From a checkpoint of a small image VQ-VAE: encoder widths [64, 96, 144, 208].
Rows from block 5 of the decoder of a small image VQ-VAE, named by matrix and row number. Each number is 500 + 25 x the weight over its row's rms, rounded and kept within 0 to 999. All counts start at 0. Numbers have three digits each.
After each channel's rows are labels from the 100 images, of 14976, where the channel reaches its highest value: "top examples" is what is common among them. Only what is clearly more common there than usual is listed. The data: photos of plants, animals and fungi (iNaturalist). In brackets: how many of the 100.
# conv: 3x3 conv (decoder.decb.1.0.conv.weight, 48x48x3x3, each kernel summed), inputs 0-47

conv.16:478491492510491515523489478480539526495517533477541528492507457484484459480488518509481512488428488536505507469476470492523490526475497518448469
top examples: class Aves (85)

conv.33:427509477481468516482471466487471514469497516515528477532477453494483515507469501510490506512498502526491540493475535529503514535449472500477509
top examples: order Passeriformes (56)

conv.20:484542531481518499452490468503474493509554496495536518470502541499510469518475508521524478512544500544463472500542511513484506477469481479522509
top examples: class Aves (83); order Passeriformes (55)

conv.11:445504526520476531505493492498462482507470495494525494492470481480487483501478563513480503509518485543447507462515480533525524487478475496545483
top examples: class Aves (90); order Passeriformes (62)

conv.17:510528523517524491496441496531482543511485507499468500537504518530476467482478478509478485487509491553480495463492473468482474468486532511511555
top examples: class Aves (87); order Passeriformes (59)

conv.37:480500524514534497536488474496507476515489472466497508513492484531490461465481496519535510477497513540502487496517532457513536528518564513443520
top examples: class Aves (87)

conv.43:527493504489455513457493486475530518528518492528501467525450527501493528530519515522521448469536484469483484523488499510483492531495500462544476
top examples: order Passeriformes (54)

conv.39:500524546516525507531470554521506496551509529486475558478494496500468459481529485521483514494527485510506495453475506497505474483533539507502489
top examples: phylum Chordata (94); class Aves (93); order Passeriformes (62)

conv.8:469496472456436520499515495480482495471489504550499518473506468477488539530524517523473536520485478466463514511467539486491519523480503502505481
top examples: phylum Arthropoda (81); class Insecta (79)

conv.22:505511503513509510479498507527497480507492491497542467489513488504486460481484546527502437499465455545488472518535451497498512552497487530474514
top examples: class Aves (90); order Passeriformes (61)

conv.25:480523485539508522543488530510505477508499467510520473519462504541496515486473498513499482542504481542514555478436495478535482482495516503499537
top examples: class Aves (94); phylum Chordata (94); order Passeriformes (67)

conv.19:474463503556525497518457520521517481506511512525450556503505498528464475480531512512518502491555526507471495497488499448516526474500511511498504
top examples: class Aves (97); phylum Chordata (97); order Passeriformes (55)

conv.29:490491534538524478508468542496532515506520495538479490536477481541473471508517516505492495491496507541473506461483470441490525467481541519520500
top examples: class Aves (91); order Passeriformes (51)

conv.35:503511498537437529516535485491499507509487479464510478474458514508511474462485518529577490504520454501494482492491509486472492514517519467522514
top examples: order Passeriformes (51)

conv.2:465511486490495519574519470496456514488485499468470475493506468482532471531468500518521516478499520518485536447496507525465498518506545506497501
top examples: class Aves (83)