A small image VQ-VAE, trained from scratch.
Training: soap at rate 0.0021, 7800 steps, batches of 192.
Rows from block 5 of the encoder of a small image VQ-VAE, named by matrix and row number. Rows with one number belong to one channel. Each number is 128 + 32 x the weight over its row's rms, rounded and kept within 0 to 255. All counts start at 0. Numbers have three digits each. After the name is the row's rms in percent of the matrix's.
Before each channel's rows are labels from the 100 images, of 14976, where the channel reaches its highest value: "responds to" is what is common among them. Only what is clearly more common there than usual is listed. The data: photos of plants, animals and fungi (iNaturalist). In brackets: how many of the 100.
# convs0: first 3x3 conv, stride 2 (encoder.blocks.5.convs.0.weight, 144x96x3x3, each kernel summed), inputs 0-31
# convs1: second 3x3 conv (encoder.blocks.5.convs.1.weight, 144x144x3x3, transposed, each kernel summed), outputs 0-35

responds to: class Aves (83); order Passeriformes (53)
convs0.37 105:127123127102134147090121060156139162082070115145165219089115146131148144170099150138128093209136
convs1.37 109:093131190146130137127152167118101153126114165126102138097165051099115121098090204170135122084109098123083103

responds to: phylum Arthropoda (67); class Insecta (66)
convs0.119 132:161185144080130097117120122136088165122147088110156089160060136022086075158116136118126124153165
convs1.119 132:255143085176109140137111098113148146144141112107132098111113155156112157182149114101082093179172138092153124

responds to: order Passeriformes (52)
convs0.16 096:088127044150136158146177147140177115138130098138081169125164111143140141095100142121149091085140
convs1.16 084:139082115174151153131081111159149134163174068108130099083136171127101156163148103158109138089210176102110125

responds to: order Passeriformes (54)
convs0.31 084:096163088142124109067100135056143063110137125147189168101093138113123137125075117140078145097162
convs1.31 088:122146114064171119101099115103145133182145117113203098113107151187144195150181131148113114160141135134124141

responds to: order Passeriformes (62)
convs0.142 103:126147151162103155154134178177126147127214089106133147073118104081166141167125088163144105169166
convs1.142 091:186130084076082178162088127098078110125113131155071112150098141128114129126038160094108092122085144110106132

responds to: order Passeriformes (50)
convs0.126 116:109130131183140147111158088150141121130075123114162100109092132102122118120115145115146144077158
convs1.126 099:150155127144105142136163128112184150206150142119126087139117166163152177069118067104107146162134143105147155

responds to: class Insecta (69); phylum Arthropoda (69)
convs0.38 107:126126107124151106150094133103130083074090160124133148143121096109137134136131150155141142115111
convs1.38 115:158122153090133036118111138155077145139145155103149170125138133087098088149161147141132140138151162122088198