Weights of a small image VQ-VAE.
Model: 5.58M parameters, 64-pixel images, encoder arch resnet, encoder activation relu, encoder depths [2, 3, 4, 2], encoder widths [64, 96, 144, 208], decoder widths [48, 48, 96, 192].
Rows from block 6 of the decoder of a small image VQ-VAE, named by matrix and row number. Each number is 200 + 30 x the weight over its row's rms, rounded and kept within 0 to 999. All counts start at 0.
Before each channel's rows are labels from the 100 images, of 14976, where the channel reaches its highest value: "strongest on" is what is common among them; "patch colour" is the nearest of a few named colours to the mean colour under the peak. Only what is clearly more common there than usual is listed. The data: photos of plants, animals and fungi (iNaturalist).
# conv: 3x3 conv (decoder.decb.1.1.conv.weight, 48x48x3x3, each kernel summed), inputs 0-47

strongest on: class Aves; phylum Chordata; order Passeriformes
patch colour: white
conv.20,167,153,198,104,222,214,188,182,217,225,235,251,155,166,213,247,214,247,208,225,234,197,189,155,218,219,210,140,184,214,212,217,205,198,233,197,197,201,236,227,211,202,193,197,193,159,210,249

strongest on: phylum Arthropoda; class Insecta
patch colour: white; yellow
conv.4,221,238,249,218,209,196,172,196,220,157,220,249,154,271,220,199,230,206,229,208,201,204,162,174,210,229,167,232,146,195,253,216,166,196,188,193,224,245,186,168,203,248,138,180,188,201,202,188

strongest on: class Insecta
patch colour: yellow; white
conv.47,222,115,246,195,222,210,209,177,202,210,222,177,176,218,200,222,224,204,176,191,163,224,210,164,188,176,159,161,186,193,235,233,226,195,245,197,180,157,205,229,129,234,259,167,229,225,226,200

strongest on: order Passeriformes
patch colour: white
conv.16,213,178,197,192,170,170,168,174,205,219,171,163,219,178,172,117,263,201,180,225,202,225,249,186,246,213,200,159,160,219,195,234,183,254,199,204,140,238,209,218,162,205,187,188,230,199,234,195

strongest on: phylum Arthropoda; class Insecta
patch colour: black
conv.7,158,234,160,225,147,227,174,169,207,163,187,244,208,238,181,254,172,210,222,208,179,180,200,181,170,111,188,196,202,209,191,195,194,164,228,186,220,167,234,137,220,222,239,195,188,193,166,202

strongest on: class Aves; phylum Chordata; order Passeriformes
patch colour: cyan
conv.3,219,191,178,159,126,225,200,137,218,194,232,210,209,146,208,224,244,224,235,233,175,231,217,189,211,222,200,156,196,228,180,171,147,208,170,207,208,194,193,242,190,146,158,178,173,226,168,223

strongest on: order Passeriformes
patch colour: white
conv.39,251,141,213,190,284,200,214,136,195,225,183,193,165,209,180,187,231,205,205,208,191,200,213,168,216,174,191,139,242,212,189,166,183,211,188,208,205,183,130,215,174,150,217,243,188,202,225,209

strongest on: phylum Chordata; class Aves; order Passeriformes
patch colour: white
conv.38,174,179,222,156,159,145,197,223,223,222,217,276,193,180,141,195,192,227,186,207,200,250,184,134,237,199,197,186,187,236,196,171,241,243,238,222,223,192,234,213,214,237,189,183,192,209,175,234

strongest on: class Aves
patch colour: white
conv.29,214,147,143,171,238,180,213,109,150,202,187,164,188,155,179,195,189,210,191,163,227,202,206,163,216,194,201,218,171,203,161,142,236,221,210,169,219,173,208,197,203,188,183,234,251,226,191,195

strongest on: class Aves
patch colour: white
conv.36,185,139,186,192,193,139,175,179,193,157,218,258,205,195,197,193,183,142,229,186,255,236,173,185,184,199,188,159,191,155,191,203,194,208,170,255,146,156,218,183,210,197,197,214,197,231,145,218