config.yaml
model: "image VQ-VAE"
dataset: "photos of plants, animals and fungi (iNaturalist)"
train_examples: 77898
image_size: 64
crop_scale_min: 1
horizontal_flip: true
translate: 0.12
rotation_deg: 10
bottleneck: "vq"
downsampling_factor: 8
encoder_arch: "resnet"
encoder_norm: "batchnorm"
encoder_activation: "relu"
encoder_depths: [2, 3, 4, 2]
encoder_kernel_size: 3
encoder_stem: "single"
encoder_avg_pool_shortcut: true
encoder_widths: [64, 96, 144, 208]
loss: "l1"
latent_channels: 32
decoder_norm: "batchnorm"
decoder_activation: "silu"
decoder_widths: [48, 48, 96, 192]
decoder_blocks_per_level: 3
decoder_block: "plain"
decoder_attention: false
decoder_upsampling: "pixel_shuffle"
codebook_size: 512
init: "torch_default"
residual_init: "zero_last"
optimizer: "soap"
beta2: 0.99
lr: 0.0021
beta1: 0.95
shampoo_beta: 0.99
eps: 1e-08
precondition_frequency: 20
max_precond_dim: 1536
merge_dims: false
one_sided: false
adamw_lr_other_params: 0.0017
steps: 7800
batch_size: 192
epochs: 19.2
lr_schedule: "cosine"
final_lr_fraction: 0.01
warmup_steps: 1560
weight_decay: 0.2
adamw_weight_decay_other_params: 0.05
Rows from block 5 of the decoder of a small image VQ-VAE, named by matrix and row number. Each number is 500 + 25 x the weight over its row's rms, rounded and kept within 0 to 999. All counts start at 0. Numbers have three digits each. After the name is the row's rms in percent of the matrix's.
After each channel's rows are labels from the 100 images, of 14976, where the channel reaches its highest value: "patch colour" is the nearest of a few named colours to the mean colour under the peak. Only what is clearly more common there than usual is listed. The data: photos of plants, animals and fungi (iNaturalist). In brackets: how many of the 100.
# conv: 3x3 conv (decoder.decb.1.0.conv.weight, 48x48x3x3, each kernel summed), inputs 0-47

conv.9 096:490516470516438522466491516519503516535495536471492523499520498498487543482483545507473455482504458455466493511518525484502507528517482462506477
patch colour: black (44)

conv.41 118:513485471453472496490502526518503511532519509490533499464504489506531495499498538484531527437464495539535558528542504504503514487506488510505463
patch colour: white (62)

conv.15 079:489472486513474488516529471474489508523507498539538490479534466439482550546508497499503523509473516481497486483466513517531476561519499490497484
patch colour: black (84)

conv.10 065:495505509506540504503513523473523501525486490489497503489521537516491457473510536542524460481503427536508496498513436506486515447498513504496483
patch colour: white (48); pink (30)

conv.7 149:487527482567486525500489507485465503501463543518468439498469531507525521484473504490543495511485507496514525504464461500451526507488505503492498
patch colour: white (99)

conv.26 073:481498507527483478475472483514509498517449548521526480512538523499483509508482477478491464550498460488534442492480514527482520520481491471535517
patch colour: black (89)

conv.40 087:466497509488473471476485513504474490504481491539550482517465510468502504501511520504470449512501470447508491494494466561461482504481454486518504
patch colour: black (73)

conv.5 093:522523541522571515477467515500508522509518540455486503494475540502485475457491531524468479469498495508487547523512493505503495470491537492490500
patch colour: white (71)

conv.1 124:505489492491499515509529458479537522492473538432523456498532508512481490526480495503512478520452463493529479512486528518512542516492454482486495
patch colour: black (80)

conv.27 133:458473500489477474465506538508475490446532514479519513498503465479510488520469515482476499460498466506537490524517506535536473524486472532535468
patch colour: black (89)

conv.32 112:498497518496513477530461507507495520512470531530506539492484500491501450502502511485541487477495482567504504489520422511457518488502471523490479
patch colour: white (100)

conv.12 076:472489542505492533472510507486474432505483520514532486498522495515460507511493527534498460531499505446488473534514517488483528500541467472513514
patch colour: black (59)

conv.3 108:452487493472480493517500461487460477464486498465501505480509490497529509492479489502521503498459459501509479511512482485465547567510491510437491
patch colour: white (53)

conv.30 071:509504481479524502539486516515484508455538478488493519474502498483541489454504484502481543474472480535505548491488464523490465474509542538493464
patch colour: white (66)

conv.46 127:526488572428522489487512462466535489484510482511494530522530495524545495506529490516489488506486533457497495494521500513471486525508492504499536
patch colour: white (85)

conv.21 090:433527462503516533540533496503514527512492501466516485475510467496484480527509533487482537519512488547473529473479537505534531477493499516503515
patch colour: white (47)

conv.13 074:490512479496499490552498520477468508477511493532456518497487490494511502484480471491545559498496540547491551488492515472505503503511529538451519
patch colour: white (58); yellow (26)

conv.6 097:496495519512471479460477465495522482489531489532518563505542479503440501505496495527454487535515518489507477468465501480483470525488522471507508
patch colour: black (85)

conv.14 067:507506468525500475510532462486514516486494490531534506470515466446500479509510462510513488493487522471554468527534508514504503544513504450507456
patch colour: black (77)

conv.42 109:498508484477498482478478469501462501469516526529523512494493527468498496493451467489538474493487517486550516532495481532428466539497520495480502
patch colour: black (36); white (34)

conv.47 076:532514522536496521498461557489516501541502482531498518485495519507474499450490514496473490498503455511440531480490477474456507488507544523494502
patch colour: white (72)

conv.4 086:477495477463464502521480517540451498484508462538470550514496512496499526503498489497497518497538513485453536486494536482469490471518542506540489
patch colour: white (100)

conv.23 084:512481480470505485417518485503524517494501486481514476473509488474501512486527514500448508453478465473514474517529469523517480520450496502469500
patch colour: black (86)

conv.24 143:434520493489435515520493510466490489520501509526512507486462464487492500468504537511519498457473457496490501493470469526463474518519488505519530
patch colour: white (76)

conv.0 132:440507529526451493487530514462494510494540522496540506471467506507543475477517504512539506506492542535526504471485464486528477490497514483520491
patch colour: white (67); black (27)

conv.36 104:456488520491463505493464485517495514467472508547484486544508471510468512484473494481507482508502470507489501483432516533448468523476505484480521
patch colour: black (41)

conv.45 095:508473521535474503572493519464481502521509460532469532468503465489520520490535504500502562471500479520478483503477465500504493510530519520492501
patch colour: white (64)

conv.34 081:514522505492479491477518467505510478528474487507546500498473502460506523478514504508537469516518485483535493531515464536491498539522418483481473
patch colour: black (92)