A small image VQ-VAE, trained from scratch.
Training: soap at rate 0.0021, 7800 steps, batches of 192.
Rows from block 0 of the decoder of a small image VQ-VAE, named by matrix and row number. Each number is 500 + 40 x the weight over its row's rms, rounded and kept within 0 to 999. All counts start at 0. Numbers have three digits each. After the name is the row's rms in percent of the matrix's.
After each channel's rows are labels from the 100 images, of 14976, where the channel reaches its highest value: "responds to" is what is common among them; "colour at peak" is the nearest of a few named colours to the mean colour under the peak. Only what is clearly more common there than usual is listed. The data: photos of plants, animals and fungi (iNaturalist). In brackets: how many of the 100, against the usual share in percent.
# conv: 3x3 conv (decoder.mid.0.conv.weight, 192x192x3x3, each kernel summed), inputs 128-191

conv.59 078:524531615455488464453521534462519534447474501524501512490574462460469502450438521538513521505525487478490523506474503554484504502475506512422490485531614479485505514509521523518510541481507495
responds to: phylum Chordata (92 vs 60.8); class Aves (91 vs 55); order Accipitriformes (31 vs 3.9); family: Accipitridae (29 vs 3.3)
colour at peak: white (58 vs 5.8); cyan (34 vs 2.5)

conv.19 106:472505531475465498507452439468493458466529489518571512486485521514508541501504461485502518490510504457537496475490493483524445618490536480540522509448495514488515507503494493533480489546474505
responds to: class Aves (85 vs 55)
colour at peak: white (56 vs 5.8); cyan (41 vs 2.5)

conv.32 098:487544338452496506491577522529507518523511457485521536534496497495511451479448537492504505503506472523511494506510485509497554535516498497499485516529510493486492459475444535520499553508460526
responds to: phylum Arthropoda (76 vs 30.9); class Insecta (73 vs 29.2)
colour at peak: brown (63 vs 24.2)

conv.128 152:442533445520501441496454527479538509455498550488532517476531523457531471494504509548517514475494501477498514515496477459552481607500535503494503543491536496519474549459477516535507514477471457
responds to: order Lepidoptera (31 vs 13.7)
colour at peak: grey (89 vs 49.9)

conv.76 111:502488426487527483510500481505507460496534449471493527481562498492538488520494533533544491475530486513515429474447530517493506465488514502485463535500527528529516543516481510557505528471478547
responds to: class Insecta (62 vs 29.2); phylum Arthropoda (62 vs 30.9)
colour at peak: pink (27 vs 10.2)

conv.181 102:493491558656517552464527471520481538539482449460541470439497527544443474535495491551426491487473469487531447500504461423431501439517384531493494537469587457473459471465503518476511559588540514
responds to: class Aves (85 vs 55)
colour at peak: white (76 vs 5.8)

conv.37 137:530481479520500501556504526531488489421467508521412514479561500479501464541518460510510503511509530491532573514481504623517508560517465545519508501516495505473480531480529511494492544530518499
responds to: phylum Tracheophyta (25 vs 7.3); kingdom Plantae (25 vs 7.3)
colour at peak: cyan (48 vs 2.5); white (40 vs 5.8)

conv.50 097:563491298509479475519455477512490519459500515491470451453572529521515503518469464515521518481470530506490375487505504501473474508488623505457437523493554498535498556539506482517437520451474494
responds to: phylum Arthropoda (72 vs 30.9); class Insecta (67 vs 29.2)
colour at peak: brown (63 vs 24.2)

conv.53 095:433509625465503436444509494524504505536531513482484510474527523504531472526445478510503498455448483475440539487525532420520565471533538516481435529517488493520508451442449448533523477495482456
responds to: class Aves (86 vs 55)
colour at peak: white (97 vs 5.8)

conv.38 090:523473437443479436485429530526553441489513562483494513529517504473557542565501513508480475497533532556508484471512495427462537490479570500518482517520527476548528574516474470546506489503482516
responds to: phylum Arthropoda (70 vs 30.9); class Insecta (62 vs 29.2)
colour at peak: pink (38 vs 10.2)

conv.98 088:492488310410520525485501495508510469468533529492518509504539497506489527426452454481451476475490476493466513516472458623524539414492472504525539475523464487477508492476528469513464459539463518
responds to: phylum Arthropoda (60 vs 30.9)
colour at peak: black (56 vs 3.5)

conv.126 089:440489367536476509528423449557511463488551444490511506525442512420497422509553548543452506505469482449469495534535485408439503499480563465517495510439522504493513404494519530497485544519512488
responds to: phylum Arthropoda (69 vs 30.9); class Insecta (66 vs 29.2)
colour at peak: brown (93 vs 24.2)

conv.70 102:458520630528495574515506488511554506553515547489484475551444486488495507505491492473439494486513512520475516510495471477542537490496373493502523463511511520482518499503545501478493476554505471
responds to: phylum Arthropoda (61 vs 30.9); class Insecta (59 vs 29.2)
colour at peak: black (55 vs 3.5)

conv.140 094:503501664493462494463522510506469470484497438523442548514503471513527482492458496529499537556509482453516495509478472475403472494412564518525521509462474476431477529485493545483473491488475548
responds to: class Aves (87 vs 55)
colour at peak: white (94 vs 5.8)

conv.156 100:538495608480519498487542497532518503458516523485513523519523481461486541477493498494569484533506506515506494428522526539491502466527413444476514462517466463547462491498498476533519510497497480
responds to: class Insecta (62 vs 29.2); phylum Arthropoda (62 vs 30.9); order Lepidoptera (31 vs 13.7)
colour at peak: black (49 vs 3.5)

conv.133 139:477535518513465493482442458506510531539537498530514516527454510486513503500446531459491502498467463491467432454463489453478492526531517532469470514505444504541489503473488520487502521437495498
responds to: class Aves (88 vs 55)
colour at peak: blue (57 vs 0.4)

conv.15 098:569507604513541494484552433460485430506488505480476474520487470537469532472512479519567512498508498528465483505512521387585527376442509509482489478521552522480531570508523524465491489537490496
responds to: class Aves (83 vs 55)
colour at peak: white (84 vs 5.8)

conv.180 090:469514617430498534479527534494494491523549475540487504555464458509509489497477474480504497431535444509501480517500516515466530531493566499529499477534456456524467448450483534489512526518454471
responds to: class Aves (90 vs 55); order Accipitriformes (30 vs 3.9); family: Accipitridae (27 vs 3.3)
colour at peak: cyan (44 vs 2.5); white (39 vs 5.8)

conv.169 101:515518422413482453494467523489478506468499487481463494510584499492506493450442511492508441518453483491465477439533569496464503556511604488453486514527535506511491525535473498520457454471514519
responds to: class Aves (87 vs 55)
colour at peak: white (80 vs 5.8)

conv.24 097:480534335542466467501491482500461545474469539553477522493480509510442567464536509502477484463520539508479551479491506513511474569495515541529505537533548450515483451539554528470532476513499513
responds to: phylum Arthropoda (80 vs 30.9); class Insecta (76 vs 29.2); order Lepidoptera (31 vs 13.7)
colour at peak: brown (58 vs 24.2)

conv.121 092:507473588552524580536463475462467491464559505513567466477465469510496484499544489446531503501526486534541469529490474486478453568481634529488518457455463512495503579518538480465499519482573474
responds to: phylum Arthropoda (71 vs 30.9); class Insecta (67 vs 29.2)
colour at peak: pink (62 vs 10.2)

conv.73 107:489502480603520523532513471453536466456475408524485496499485459508507473504547503555455511518522387530528481487504544466524520595480530493511526517473485530492510519480513501512516507492518562
responds to: phylum Arthropoda (81 vs 30.9); class Insecta (79 vs 29.2)
colour at peak: yellow (74 vs 0.8)

conv.10 098:523493481476530479506509522505475526476474440530554487470579502536458475491541483481551456521478459449549509507502546525471441497492531538489502542470400485488507471481527537492477499467495511
responds to: phylum Chordata (93 vs 60.8); class Aves (90 vs 55)
colour at peak: white (57 vs 5.8)

conv.141 105:460494661626475488480491523455515511528521464504455535501436499516502453495510542489404499521505455534506517478498492458528538558500576493526471479531471527521505505530469485507505504490475492
responds to: phylum Arthropoda (63 vs 30.9)
colour at peak: green (74 vs 2.1)

conv.3 086:457502461422476464514481489531467526503462440504517517556517490493489513487551504522486495480548453462516505514521468495525474644549617524472479486509454517473480532486470505505482529469504504
responds to: phylum Arthropoda (61 vs 30.9)
colour at peak: yellow (35 vs 0.8); white (30 vs 5.8)

conv.58 111:492496420543460537525501464450507499520462544465440505494463507507515525503504530551488473520504532512499498481523468440559517516552518483517491498486544529466539521516486510477550461471515501
responds to: phylum Arthropoda (69 vs 30.9); class Insecta (66 vs 29.2)
colour at peak: black (77 vs 3.5)

conv.101 075:463525478484448537442524453464554475489454468487446489516477522461513522407501520537530553531453498599464539499553455423539483391501530473468507468501450522462503544492525547510483518514454506
responds to: phylum Arthropoda (72 vs 30.9); class Insecta (66 vs 29.2)
colour at peak: pink (54 vs 10.2)