A small image VQ-VAE, trained from scratch: encoder norm batchnorm, soap at rate 0.0021.
Rows from block 2 of the encoder of a small image VQ-VAE, named by matrix and row number. Rows with one number belong to one channel. Each number is 128 + 32 x the weight over its row's rms, rounded and kept within 0 to 255. All counts start at 0. Numbers have three digits each. After the name is the row's rms in percent of the matrix's.
After each channel's rows are labels from the 100 images, of 14976, where the channel reaches its highest value: "responds to" is what is common among them; "peak at" is the part of the image that holds the peak. Only what is clearly more common there than usual is listed. The data: photos of plants, animals and fungi (iNaturalist).
# convs0: first 3x3 conv, stride 2 (encoder.blocks.2.convs.0.weight, 96x64x3x3, each kernel summed), inputs 0-31
# convs1: second 3x3 conv (encoder.blocks.2.convs.1.weight, 96x96x3x3, transposed, each kernel summed), outputs 0-31

convs0.88 122:106129118133108099087155133133069149065166128143162126082144133134112096164098207107119157079125
convs1.88 112:089120104072114091102097124071100056107127098111085110062136156143113134167145085143133104124076
responds to: class Aves
peak at: centre

convs0.16 078:117089181095129126142069173182143147126083121152117108139121141099205161107196177191093139054166
convs1.16 079:142169090112177118124107123173107148138168063181124168111119162170178152120127105096120093129112
responds to: order Passeriformes
peak at: bottom left

convs0.35 104:165129096147097134109134129174203138177181144089107094100102114131131166111083106149145105073151
convs1.35 085:141153129035087061157148151083105122108126128134073134130143119180166106144072104097143105139148
responds to: order Passeriformes
peak at: middle left

convs0.32 102:152145162092116149137148131082111152128134097155069099099133103106088127157080036159142090147137
convs1.32 120:169153150085112141156127148164148146155069127096094117136118030132124125167126107152106130068140
responds to: class Mammalia; order Carnivora
peak at: top left

convs0.66 077:098156119099122168172148122132072105116108123098158192144091110109121154103098096192101091169164
convs1.66 089:144115108165102152161147117123153167142147124110068105165150103144155107089158159128104168109108
responds to: order Passeriformes
peak at: top left

convs0.29 103:133135114180044086119194106133077140083106112144116137136088100079151134133135154086108207131129
convs1.29 112:158096106133176164129180136143151127041124097088188168121111156111151147124107155101108121104108
responds to: class Aves; order Passeriformes
peak at: centre